Weights of a small image diffusion model: moe expert_choice.
Rows from block 3 of a small image diffusion model, named by matrix and row number. Rows with one number within an expert belong to one neuron, the router's apart. Each number is 128 + 24 x the weight over its row's rms, rounded and kept within 0 to 255. All counts start at 0. Numbers have three digits each.
Before each expert's rows are labels from the 100 images, of 14976 (inputs lightly noised), where the router gives the expert most weight on average: "lies over" is the class under the peak. Only what is clearly more common there than usual is listed. The data: aerial photos of the United States (SatlasPretrain). In brackets: how many of the 100.
# router: router (model.blocks.3.mlp.router.weight, 8x128), inputs 0-127
# gate: expert gate (model.blocks.3.mlp.gate, 8x128x128), inputs 0-127
# up: expert up (model.blocks.3.mlp.up, 8x128x128), inputs 0-127
# down: expert down (model.blocks.3.mlp.down, 8x128x128, transposed), outputs 0-127

# expert 2
lies over: crop field (29)
router.2:147150159133128166135178169129154136134153150142081157130160146134192128133145171156152124130124154142134139147150129125140148191166138139178146152122142115138173155147126146142122155112147200150127134153149119105155117137156175118153154105136146150136130157101159156163156102115150143131111153103155141151125156160128129147123114174142166109137150143159151131152147124113112147146144
gate.2:111114121116149118144093106147118152173101131127142139135117107101108111125113123121119113100114084116115151095133145150142128127028138139141126125100101116105118126118113156099120110106122119135103108117092067177139099081113102122144108113176128135108164090103105079108105093121098151126151143136094110107123142105133129139160136087131122097142115111095131113113130188106133137174116
up.2:101104142124144126156095091129119139142133132158137102129081056104120106125130162129097118106108113110140148098130153168170128127094128134120138132139104131100107116085105138117150113109163108119105126118117094129147105085125094096128114114155144143095162078108105114093114090137071149139166152115114137100136133081143134162162126072130097105148134135110158106113104141097155142159113
down.2:154158144124129114135117145132086141129140123147136116124128105114120147096220115143138150127126139146129150134140131135114102128201129142122110140171150172117123136133121159114034139122138125142140144134140070076118123128143134199126114128135110121127150156134149120148130092187100141134128057119113115101095130127138139118132139107116096111135121133103135113108129123146168136131131
gate.3:097118132128135158123114144134103129194088109126102106149098126116125125168112142085101161130117096123147149106124128208128116118108145149126134133184130122089098088099129128155107108120125126081111117112175168090143102127116142158129127116178143144106139143133138173113121112132069134148114130118121124134108112133168104134184185162146125124128145118141146125116106143123124127088111
up.3:121141144092115124180124088131134161119124169088099146092152103081149088149145136128109135086083107098123127113138151115126114161124142152162166140093120136133158154094090156110118123103095150141092106144109139126163095104110113111155130087137157137124160126084120083102157109153122167105142111124126131154136110109100109160101098110138146106168115121134166091129120141082142133136129
down.3:133137122095143130137117140145126113072113143113104105124148107084146134052077112143111182136101099138114124121118097048150163126160102117123136133122116183075129112119134134129157139118128125152147140140136130140138143082151142086118115125098128137097076125100160134122123105126066110106139073141074125127125132122145170112116157124098107118146139135120120135124134110127142132134132
gate.4:115135147117125141154157120120135154147123126146071121106126110126170101111124118106139139088098125108134128096142132159183112174059147141135157159152128145104143132139112165087141134089147170146100079150156125148160107114150148140154102095144164153114167135102117130161138112150089158105109109093123134135137133170089142148142136125084142110158148141158156115118110165098125136108116
up.4:127126143126128120137119138106149139162099128158142109114099137159139119100147116128131110150115121105140120140119133169148100125092143133098130125168085158130148129134118145126110129107168117141118079146156160226135132134111102175125216120133139128107096186130104111156139085156088144130106104114129165148104146115132152130153123118087140123135105168145139122123110112122115140104084
down.4:113137105146142128160143131085131123114111078109148127167127118131155119210154146112127089138120105146138132120122130146132122131147174105137111131123096101074148140142126107164146114136146118126136127147179138052114143126114138055100136115114112120147132110112118134120138117124088125178126152112114134145228150122131105106131108104136130138141124131130104111135129154134167122153149
gate.5:109103097139148097128092104149125106142101092122165105155121123130088140127215099127101120137135110123124133117092151150128134086095113124099109114076121132104105100124127115123139093137146093129132130083128079121112132119125095081104127138154124110131156123143102128115105078093104128140169136147089106096111092114142115115138154119136107137124140096103117125120083172142139102183099
up.5:127149120096123113167109099131106150111103125150139075111106128113124099098088122101114120117095123092123139098146142110124106132148108110119151143141104112142105122089092171133098102080108085124086097136126137123172077083096083159132115098121157133100113133088126100088141107134132174127117113115136125123125143076095129162120103099122131110169110130135169084117120132083114122126120
down.5:129148121132122142130121143124093135101093106118142131144135134142122114149255122145144112100108115143126144112106092094100113149208135113102120124124118118088118123129142135116042114123141126121134140137143078157127145106146120177137129137120146138133114123136135127141135083106077139121125079121116130129124138140143132111114162116133119100146143145126117107138136120156146159119126
gate.6:153132135125128129140139148124093134167123134108092127128148122105148111092136137110129136109123096134180137130141107188170133163040146131158145140166118137113145137122114142094172137117116165120121121129093118090140120120118164161143134114157142139119156142107147131143121153107078142105141141091124106107133138164108127126131118151147148114143136131143138127100131229116066139146120
up.6:160125151116140125141142135132082149153119135114100126105133111112147120139130129119131167095113119108155138124142121175170113146029152151142144137100118120136122151099093149103153128113082136120114125139142105081145106116125148165142119116146145148114144107113131099118124128105089148112168141124135115128127135151130111135139110084121138107138132155140146110082148220101059139152117
down.6:100119123133121110137133135135121123146125130121103123093145122137131132124094130136123120127130145119115142118148144146100111127181116134119134124129114175124126143125129118128071126133104128134119149124137060155126119142116102000119125130139114114132121136127122124134119072033144136131162120112140120141136133132135138118158107117115134122131128128146123116139112192127217131125134
gate.7:126131133122134128157087146112092151136084118109092099112123137074129098099149114114133129112098125097132131115139099137121118151114138141144148155171096164120086118113099169102172125094076121132095107120124129136166092100097139172142125104117154134113148090107096098074113140071120160109113143122114108118144144102136154150128121104152126106153145140131153104091152183099130136091129
up.7:077137140128112134136159139145121138134124161100067110121175110106141115149132159119099148092125127127119099095126160134108110157127129134165127154097133094138152137110135134176148130111127175154113120156104155105140117116127173080130163105155135157135157117112097110137130100174102141134122146091132143125116113166009127134140116138145124111124169119143124138130144144128151138131136
down.7:139119167126101115105127127154099126154098124128118151117141116121147140130189122110149121130134138165113159127095100135101137134150122122112136121151107110148134126119136143119096123124092129139141142166118145148115148131139129255145115121130122103137144110125157133127129108224147138113114059114111129151113137107124138142137124097113135106142125096126117139145116136136070109080130

# expert 5
lies over: crop field (35)
router.5:159112118109099122104125123124151107084137116125146140106126155150119148138125109173136119173148162130153111134099133073112122106153119123112083115158113099170110158148130117121104126126140114121129140131133144132090142147115118160090145212085107090122083130171135162127093100104185086149147130132172123152115114121122127090095080139121107152107102128115103123161127141134141100111124
gate.2:151140143107153166153131128126117143114128145112080146147096174103158115132101140155084146106131122098089123108139100141121148135076162130128172135150164111115137125140107150116124116113134144073109126139098103136164125134102117161147108083124156145100123131105087134127139214170140133129145089077108121135151160131134113140159128133159112102108159124110153095115158152106167114111129
up.2:128145138125105107119131158161108142122145178120131131112169105148142116132184099136164112115135167144109105131121202118153099135124152137147125126083181146138165161110140135122127166121154130151118153160132121074135115149144120096129134114122143105117097109123128163145149120146119132149145125147140136140137148157103163125118120205061131113145118179169131128138089143115162143157138
down.2:113138096126129112179093140157109144107104122102113140144104117083135133129174138139115130121142138122090143130101150099114067142139153134099102105121129159083138122139156117125131150106100094133119126145163069150103144102113091114097105151113125131147142122097167118145115195137099112123158127121103149134140145123105156136124143110066143113174130092134125094159150123164120115191126
gate.3:175143161089147171117179133114142130118160202137118130073139153173132132118131165154138111103155126126131171119144183119145101150132149110163146128099074097142114168158147138116162136140151153096140165131127107108150132158104140117155170104122111137156132146122113181146131101111130139119166138126162151127130135154113124121120085144105121118106127131113157152132111156133121144143094
up.3:118115113170123121148096130159128156159122089157139134173130143088147115101131116133117143131099136119093093135114144127078154118121116136107136133091170171094116121132088153150070132085104134117109096162143155097123084104096117110135117114142161110080142106102179105128147159151123141148106100110105097140146145102118158147154175107103111136174135137168103120136144120104133116112142
down.3:141114147130100101127121129098119145146145147147144124135117125135135147150102146110143136115117145148198138123104132159105138126189142136145120142086161127134141123096142152119112115129096131167123141125106090132156143101095145152115109137123117122136115124102129087124099172167142126133101105104140133116108145093114135114151109115053125145118106131119138121128069021117185126152131
gate.4:139123100139120117092135145153123109109118146101146104122168128158128170100131116111093138155152143144132126121112119105124135112122154104109104128135150116134141126117171091168100116158128119123182190119118115118079177143117154135094143186088091127175140130199090115134105148146136106134129122135141118139146069138107130094108123150119119151086112089105111165127118103162120105123125
up.4:119127135100106107139106129149144142123108092101124154132123123123124117134112122124114143138117139129141103129132057123108115122121128165118143139181102124127136115120124123134115129121116115255105103149115168148143121138129117152106108131136130116111126110118112137123126132142144131164003104138121095130124145091159125132117103122136121136162132154146116107112139145120094136097138
down.4:123134137136123121141081101124115149125176130155156155126100095116110159101106108156119183109126112100079129115092070125139160142147133122131114152107163148114171116132097115119141142135168111138131152145120158111121120112072147126087111112121120106161125126097092121128105135165109130135141149102117146146156182123120125144145124071111134147123111099134117106164116147138182106195157
gate.5:097120147118129122118155159162136152135137113138102167121129116139120161124166139116137148128152093114111101132115098163147136144111098127140136088090111164086154136178136098116136171150163140131129145134139142097091155132158165084153144139130120109127135112124143116142168125132088107071166118131153096153185154155110110094148164158128118107092138187084142154121115112147146134141099
up.5:144105139132186120112112141151148188134103122119099164127138110146117144108105123158081136115145102124157091132133121149109099109112126127112138113168083148121141118136159134133112122143142123209134113110133170102096139114118126167115158153101099086106139109152108085125153170145130112093097146154125120098112097119116079096138144141140136168135132135095113142098119113153076118092139
down.5:147162113128102128122145129121102124157135144131126128126138143151085099097100133097126147155123150149117139138157152145145108145119117127095141113166105101172096131128138116109109126121121136153107106141149133105136134145147101135122140130160137146126161100152137096120075126100156148166141084148158107107133071138120116106140126123179147185134111171106128140092079113123053157056112
gate.6:118136104145143151162123107151126125145112108137114143134110081142151118181150164109145089171145097113107152124181095134186159147117120107152156133135120139124113140115099145116160117094131147158137115125115132136173106123158140151167096099120135146113149171090143122146160148107110155104108112095114169132061144128139167165167128141130150127149170128163153136116133168133088123112115
up.6:084129139173092151084145130131102108139101116107119131159131112083118149133127130107119129119132135174122106096132136129080087133133138124120082142125127135104149096155151082138161139174141147092163135142114135156111172139118137123103146118140134082177130103170117108125099144154111103144121104120096089108151131148120101079122136109131114113082143117089058156112133113164130105117137
down.6:117148105131118125120116107177157125141130141130141155132119157150155151122168150125150124146125143097148123172133144149118110085102144136142150164167180088159134125117109100131103133121151103165140083122131169124179156130131116145124129148157107098123149092141110083134129136122155074144155120126150163122178129107145165112129114138122152173146125157135111130101119099090094171067100
gate.7:120148173141129137145145123112090130151125115136120134158134143142153125112123158151129137134081109105084170116141106124090125139131131138161154153157127123112123129134122148124139133091102145109104092141144154138174093124135127122161158118190169153110142132106090122146115147152129178094125066108119100118126194139113128151185126098130132092156131074137160121139113143087149120090147
up.7:145129103127130084111121141144182132140138153103123135151138174135111143148129125181135146164157141113118137127078145089139102126103130114142099124085117102127119170144139125143042118139173131172128184144155121183109140134102135079113118172152121111159128155128122139145115109139143102095084181125123142159128111121148104115143149146141106152110138134129103125101113128131151135162131
down.7:115146149133113140179128151166122133129120125129128145137131122129131146134141136127137110127124100147089127127117146160117132134171095085144094116023142155105149135122142134150108118100118130073140168110119071132117121110112080124121097144134136121114067128145113135133180140119127170114111165100143124132110172134125100145132123132130134110091118085131070102132084132131150124126169

# expert 6
lies over: crop field (25)
router.6:101112119180163125109117115151129113173120105139156138158128101091095151130129124097103141151132103135123142132123124177150148103087121131104098133125140157083106109128152115148174112155129101142148132101133119124095147140125118122093116175181103145127179116170123116124123163140091101120122126152084125098119116121151131090174186117131122165111162122120068138091127112150113109135124
gate.2:115138141164119168095130132105123111143114115133067098158130132082124160162158156124126127137116163116123120141163129130166142134046173120114097143131167136096135131119140086154127115126096136118142162102132128102132154149134177111128113129154154131168157155153100086117155132182120120168102120097116148141132101145113149145138160165135131150140137112122081120144115141114163087122158
up.2:148093146110158102154144113144124122098111126110146123100103150167103096092087110132098119128106113096118135106118119116084126090212083137104145109166094112145130126106134147095073123117149099105108133143111148148120124115114081132136114125101082161111091121124117154112111123089148147112170105126154128103138143104162125119131114089159110138145111135144153108105138070118101149118121
down.2:169102134111150153150111127100085141089136097131125123146100111096141125119139121155099138139146090101095115124117122108112118088112093125103122116114132141081140109151132110150156154136127128186128134110098107185151102118119143077112111127111129138125133098115133089137095122123090126188174117105091149160137141138152170119095150112141134135107154093126136102145153062136101103169150
gate.3:124098109109117157113135061135148102126150133108119149123132113111134126157176126144160154168142170141138118137131151088122077129133168113149137082158121117142146139146161107123073119149138137134127111116120127115132144147126113146161132135145083097144133136151155143140130127097153136140110160100132101127153123165100108098125129144099053115104097090102107155162105120144111206136150
up.3:156165144130136101157132148133113148109088134129141102124119111134096114119106133105130166094093109090134138111146113129111155103183115144098131145113106129146105119087105159124131150107109125119097162141141130103133099096087135118107114123106160146098132142096108104109124122149133134113150107148130175114128112075186182168118121096147162133154140178147146093106124103105134056126104
down.3:118105131146105147205111102152101131124177130100144170143126127103119098118166145141102140121180134098089137101111118118118112111094082132115067089092099133136144108127116150172107158113111122151107102118119131159170111111081152148108111154139134106129136106135103095141122155104144144163179130094116161140137171146164139124115144113145124132103135111098155141130096108131140119146142
gate.4:109131121118107095115130132150169121146153137175114100120154151136124130123146152164120130118157157149155144122145134114145107142060122121117152129178136135116130140103143128119036130142114154111132124151173145151128152150149126191137158145128131156135123151167138147144148130127154087150120149109134142151156160141153111109109136124111088149104140123166095148155068146132172144114082
up.4:117128095139140119139176145129115087135153110106160173116102165142114126143123099139144101127126108127133137086165159120130143101177162181098137159080125124134114149122140118179044131139116093107132084149161099138112134122120140121101134163101114127135101111124094123126129142123125112121133132179128157108109097103111154129109118136154178119118153132115125124141151097139073097142166
down.4:126143123124100078145101105137106110111149111123127112121125104109107141146148094138136114139156108120127127097128135105152155178139142130142105157085136108100151124150116111112104143161163130136138058103130128156118105106082134152117144083107100171120124206092095106098151170151095100147179108129135107121136152112108076140110139153165115154116121126110150114145101115164139104118128
gate.5:090127124097140122135127145082140142163164164094151143140097116095160154129170147153151085122153125107108108119115163158176127128048126114109171121099151114089129145114120135087136129110110156114128150117141098125156119116183147090123104117128133129119138124127132165125101085144098109107162111114131116126113127124078156140116146144166172108136126163138140130153109169127138130157164
up.5:096145116143186086145113135074154129133108131109143159148089145113155130114147122143103111154116138101128129124128124173198135090124114149087121109137123133108127124091122160114144108138116109143128153110153107129104123077174097084099143179130127105122121138161138171077131107117097109151128153149103135109130099088135124130149161114166150142121157145119138123098074145119143101136098
down.5:153137109172106141150139112106116109158105100158117135104198108149101091129132134112132118162113159132124157140143117159140170146102163164114131112175096105171135156158134104159127105114127130093111155183117146095170131136134124182118149100153127119134167103116153135116078156120157102115134124153139143114112124102101113096144115135154148113090111123149098124122155183104132121115101
gate.6:137147133158122159110141113158092106146113155108125091141143111092169175100127130131113183100092081122145169089130122159107102143130095079137151149098143127110110118116091119128108111103148128191148123149081146134115116168130151120110080131122159135145164123136134148126114107150126138153102122118108176112110164130149157142161133156102134109154161133110187139106136149144113146137147
up.6:155133182131132169134131125123157120164124138128140079146156135082101133108117126111113199112069078097096162103099111153113133144158084100133143158115105146110107138155086142115131102090115114158124108129118143127141104129139147106156095143129143133089136126102111102109111120122111157146147131138108157133148167098156165180136110124103147092163145142113182121120120129129142127103119
down.6:099127168107120100152139153139167125128121150116127145153092130109108136139148189121114124126111104151070079115154161141116108122183098110121138121121152130117120091117128114103130085109117141128120081148123162102091088112155096149153143116127116120155094141142105153123185114148117126066150169138124079148128138137101154167153116142109148117149121165153077126140139135139144133106129
gate.7:093118121155154145144114139146119118125096081108129128123099112136115127064095123113121127122117124133120159099146140149101125122058139137095123158171170106116124103119129129146124101112122131118109135148094169173116113122130133158107120153147145140114133140124072079110120145097109111130163117139095133107128161144140197136138120132096187139148116134157105109091107167119087090163145
up.7:133165136137092132133140177119133117141118152153105137145130130118146132187157183142145166136119143145067114089144091139161138172075143124145155162117094164108113145160122125123105141115125163163124100097168096117170122129143140105136103096146148128125134128109105121125139128113103149110103125096128126135108161134099059157137121124119112106119146142102142139131114160120159138061118
down.7:141145107095148116142128135096130121117105153116140098133154109106103096150131089123133123129133122148121123098128089107130142121143152162078106092126115181126135112138137183143082115164138147164121172148175131171089126135162148149114121117125123098104136164144123142134169074133114122105179091131139126108105123186130095159132146141125131096164130135093182110121118113159156142121157

# expert 7
lies over: crop field (37)
router.7:105139156101115158129159103095117140157125166136106104087116107119179128120141162115127101097132118108103131095159113140119126175106124114184133126132115170122133129110112135089109144116088180125125089112091123117160108123115135135147108122128137136106146126114112081122180127109115136091107111063120115119145136145099122131133077115155147071130128102134145143113109056111108143119097
gate.2:181141139103143099143099104087155133134095130125176091123097086141119092141125096128122186093115119120097116128121103147095171106160083116100143101184105052124112117116116124115097093128138108150107129121158107094143112125093096142130114128085138146096151135120103095110099173126112138113111139147121129124109142107138128140111137110132081129124128094119147114131117112100096121108103
up.2:130115115141136154106141159151141137119151136143165156126132153163118127131095128148143115151161158135139085141105131107154112091148158123120135108148138148144128148177159120109124145148198096127140148129159132157099152140148101139134197175116116110156127144167125176098141097120129106136084066154139130130134168106164127105102102144098147159091147153110096131153148125147097134125154
down.2:154100131141113098136102130136123152143128099156116141104106140164113152182150130114133104076112136125062157123101105146123124120105106105132129109105152047123120136127135115139067138118113141169093122109127181145113153137133110203159153119134154170150136111131120144076090127147136113104119134138141136132111134105110148122138108066138139124109100110155130109132100104127106135118105
gate.3:103088138150099171127131127171136160134150099123107144111164121130162116156106122078104118104110114116138067101134162147089082161107165091139144118160113100114175113119130122156096126124107179118131106125094198149148117137099145151127184108127139140139144138117161137142127144140101141129143145105098131114127173147125107153158124138125160119138158143138131138127071132119159111114137
up.3:122086102109130117129122103136183116112124104151151103109126108129150111115136125111117139143133135112072135134143104138098134100132158153120124146128085136131139091138091153162170126120128096171114115149128052130142129119109099080137145118162117108112151095145077095110109135125115139088116110153116101104144169104127157148152137107091108149131074127098116110145051112144109133108129
down.3:120152108131112121149095118111116136142114154145117126178093148151116137110119152141118138124133127129094130075129113124136145149118129119127150141095140139145097132108147105115101099129104114091144120111173136090124155067162137195160128158149156138134147159119111168135189113158125092126096108112143120112065144142108186134133127087133073097096127136138116093107137126137159102128157
gate.4:152119108154124097136113130098155131169117120115139154127119144145128128047139111117121130141133125121069103144092118149127182124067154158090116114123122110098124117148121134141170148135106132140127152098136073120134149135137097134139105134159110130142173129118105118107107123128097120106095143133115117117118119137104044120119168131196103110104172165149119122141113139121146162120132
up.4:164141136133146105099140122145116101153106133128140118135139147131117164130121133107115127135152099158124114140140180138096090146126158111116128138123124120132092143136133120112189094137137141105143135155085141053106139116095159113130128141123106093144103122137131125149086125108108108125166141115139102138147102138132067103142143100139142150098143126082122147079107160153178090209152
down.4:153146135113138116113133150159146132113133155087092142139180098140143151072126142152105140121112106146157159128131125112116140151131112093146094139070146125135164122112121119099151136109183135133127185167128121141138175135188148163172114143125143121160113097139129126170114092136113135136108066101118104104143120082105104105122143122143097108136123083115112119120114114098125135092157
gate.5:151139149141121150084132131139108127103128143124106129134124124152175135113129097147135165107116109133132106159110160093141121167103094134153133100115156097098112124121122087064166144140110158142147181146118123152105140132122138172129120134098122108140128118156119130107120113096151093108087124076153107126113140146143177088087120101085118122096129113148097166076131185141102110132103
up.5:134144107110139127120122130092135126128153114145131140130137154163113148075081107146091106161153143129125090130154104146152192108080131126152116139187168139119125164152132136132149103133159114178127115103136084119124143127157117157082158146099107084150092128123129159134151188193126117119126121119132163126109135152113079125145106133173141133129140127128106126165113135145100134139147
down.5:129138115153133135150126127162120124152122119092132143150126159149110142087128091104103183140151149166109126109112129112132132133078171124142142133080138134154119125144122126079104139173117146167084161171160146162112134141128132164118139125111121104163178115109103151155113109100174159135142109119172115097108095132156078136125146135205153122130143147119113119095119134139115109147115
gate.6:102145168128115183136146143134114144118142140167175118110129144164123114100136135143168145154116147109152128158144091110101114108129129141127121132152167200138139155130119131146116143137152113130123118112153165146137123115142103152107167139112138132110100167129154145127124183123136137147093118149152165141022166103129090129121091142117121147144123153150117106147150123121158154087138
up.6:098146146119139144170146101132105121169124125131157122113125068095124113160135117096097145089118095087133141115112132173138143099091117160111159101122090083073109128086100153118100130134104094086114097103118123088135123093124093127133104108168130146115161139105114109117134119141084160103167147122094129093171121096121154148157153112145132121142110117145145112113127100118137125158105
down.6:119117130133168127119114146131121128097138108140125135118133120130129081204095131169101127123118126116098119137120129085087116134197128122121152133161140148082115132138144137125110105140131112156121103113141074154125138121104142106123117145084131150138088121117111111111141107129078124131112082136097111139019111146140158108121163135158130122122144138120112121118156133133183114158114
gate.7:099107114147139109128131116132114089131123070131182138145129135126084133108152110123103067157135118130162137124127131139147136097177149122081103108120135149096122078142148101109119108150119084123139126101138129125083141128129107121100137165159117129125102112147141118115120152085114103155141125135100125092120089130151043106158157094177116166102135102136094132118140104144127115152137
up.7:158120091126145165125094122156126136131122157109146110159147139136117129132146090110120134115145088135114126107136175159118106097088125122102136156154136093120111106105155124121125092139151106054134149134137141150121131115121129158100088140159124097159142101146133151129107097099100126139214173122080117132150124121123179135141146143121148149131159159117132119095163108137179100163123
down.7:143118110159114126141100093164143104132110127158123136132116131135116135116163146114113179121123128137133131114100071142139136120102126150141109107150119124143090125129142110127110127157136118188116139115118154143129125112138100075124160147140164159165141170127117119089081122061148147113209122134148149116089124136135101128151117122192143110112133170156123121124141119138052125126138

# expert 0
lies over: building (45)
router.0:133133137092128121171108114108117144152101138128131119110112118113127095122143133115115111105083111096109127114124153152118113138078137116142154151118113143104108121115076164108149107084114119109075101099109136132172070099107112123153117095139163131096137116081110108105100132127118170101167113120112120110139115105117130162134117106136108091161130116110161099103107208081134128128091
gate.2:181157135108128149144130129083122138090102213108098152123137124111184117080108125144155110100103139100096117121159129074138117160161125138159143134133127141144180139130110152121120164102118157124110124100118123179158105124137147140163125101089143099104126127102090097153133152146139148109162118131137136134085143123114120152103108109114116108144149106151152111088155150105127140108127
up.2:206150143102109134150120116096146144082085160142117163123122119108173104063111138141149124112104121109084125124153121071152135142188127157143143133128137144156152136147115154139129173100120131124103129104122098177157102125143111137142140105121154129123107132104087097149136134162153155112148110150144139140071110120140142146087101109132117122150125126126140112116180144107155144132147
down.2:095136128115103114137123116119125132148117120131126129154127124119134131177067142130112113119141131125110098142132130138131153129073131142109145127127102075175124118137112137127094126120110123135138139134130156147115131128127132074155122132145128135117136130122118136152143191117160133140170163139131121129255138119115121125113130130130152135119136099126122101118126141114071116160133
gate.3:161131115118128161128105129127129125077126149172154138105119132138104128121141142160165142127123153128141139148153169085107091096117144170115128120108147143178123140141127135154152120132146095122130136141156157210129129119144097144124148141093128095137079150124157142128126122131155131138160082162167154139055140106166112127101088142142113127131109158095125117154119144126180141158160
up.3:134129123103137152160092109107124144074107152154158120103097125120102114089154141138140128107111141108121141119152168097096083103066148162113140131094135168155105130121103154144132111115134081100106131133134172210150106102128084117137125120095144109120103128112128107114118143118139154123172077146133148127141128089153102137108090123138125115147105118085141104145099151112142136148150
down.3:132139131137082127117137132134120132178128125116136137110120148141128114122163133086158137143122154136122136120118109186166164126070130126116126129136143085183120141130144111127111128133122122102130111143138214089131127132122127150131134124175117113112176135130137137122120161133188124129135160127160125118242137135127124134155092134120142139129104130127132134115121146138061130155133
gate.4:146167169109131161158140131119131139114120174090082139109154118095178109130131127137137125104114119110107116114146129132134109186100119125180157164120161154126157143138120167113135176100135188125103124140113120134159114117133166139170122085133154131128159119097089104146134121123120156122147148101094110126108156149126129149106115136117099102144118131156151117109142196109130146069119
up.4:105130126133149069119173113135130142111128118116144121144122098123120128123156133110122154119118125124141174144130153116134095097097178193131131134118126181140137080121125129138117144119117091100127116126127130172123124129120125151107150132165126171119149135140111120120135096107126130146145085129077169138048084112148134131084152137167131144139131150162131113132196092123185136124129
down.4:135152139126120130128131118143122131108129138136137135139129116123124125167175130129119190136131101158111127131119128115141151132113138154138117128150122059117121121115140120107150140123101128133134136119129141079132114121139136081128125116120140137119123136130140132132134100061126119124091162124131138120255135122132123130133116134101104125127134129120121133148148134124091122101145
gate.5:117148161130119091149139150096134137150126137068070112127132114112169105134121137120111117109113111120089119113135113137139156181085132089158158151125102123117110114124110139107152132102121190133117136117108104070158105123130162115154116074135151132125149134102093108119148126141114146114150096071122102120127083160109136152142110116168104089142137121168150118130116191103127136144117
up.5:173118109114126110132089102098142131118121133154179108131071130129087123148134096135134088135130124111123106123122123116104157090133138125085123109111094088145110128127123128122068083137126062111119136087148129127130127142137056112121107143108114109119107141127115103104113146128137130130171161148124142130110129061145117126124125108199110139130093115069123109145129138132149099108106
down.5:126128126109146126118143112104130130122134153125120119133136118118135116106175136135114101133140102144133102134144137094153093122136123101128123116087153181082115109129125112140155122131129128133128138119106111055125128149113113126112141133113140120119120122117111151133129152145107122128134000140131119136166135128125133142109150147045130125121135134147137129149137102132143135161139
gate.6:115135135133143146138082131113168130063147155137111145123126124142201100118075126123145148139113116111130114117123120127122099150174115195101167129107139138140135154129110150096114146102113157125111121126132131185155117122129139125151128103104144144152124155107120184136139151162106144101149100111152150133133133127155178160125111129107178106146119181158160120183130114113143112136111
up.6:139123111129113113101174115139116120161103105104129107125134125114072149134162099125123083118135142136130111112122129141127142121049137037149100117148097126106107118122144101134134095137123108134134132090133144099116155130121114116131120148152120113122142091159105070112109133115139124143120115118113096116137107134100100112130137112189077136125151085080110137061118142138095120103115
down.6:159144117146136094135141164128124133110124146125138118118163147138142108161105116128118088115115127131143129121130116093097112139172128136135140119160109159113111119118121128151150120121128154124129176135119066182125111126116123109141116143158107145112136135144117126144104071071119123122133000123130109101102128141129178102118149120095131126111118152138137135104102134129172131119126
gate.7:166135109113131158135099133115149122119111125127142128111131168168126117088164069152174076126138158112098124134139181112113100105133151139142134117106142126180113133150129144140133135120127089105126160111122163201138122112113134102129162133083125114108087152132121155119093128139158144169145084185166144129143165109144110133104110105127126143130119160112134100136146141109172129148161
up.7:103114158143107105116152148144103121154154139120103126153120093091158137168103187110099177133125110152147121125106073141153156155131103122137112118148100134069172133126135125103124119143145184164135097147133098088113140139153132159138116122156120133140167102124127110151160137110096110089090163075108108130121100152097163120141138165126120112115140102153123150116116124146077137143115
down.7:096136126108155114128127144121094131086127115127125127138124117111119122118132132156101122127141116116128115133136106071081134119185116128118141143157126185107129095145110126118157130108111136177125125143136058152135131136120123047115136104095111129146105138109116134123125077090087131110133125126090128172154133112128123137100165146143118128105168126122130104153120038123184129116118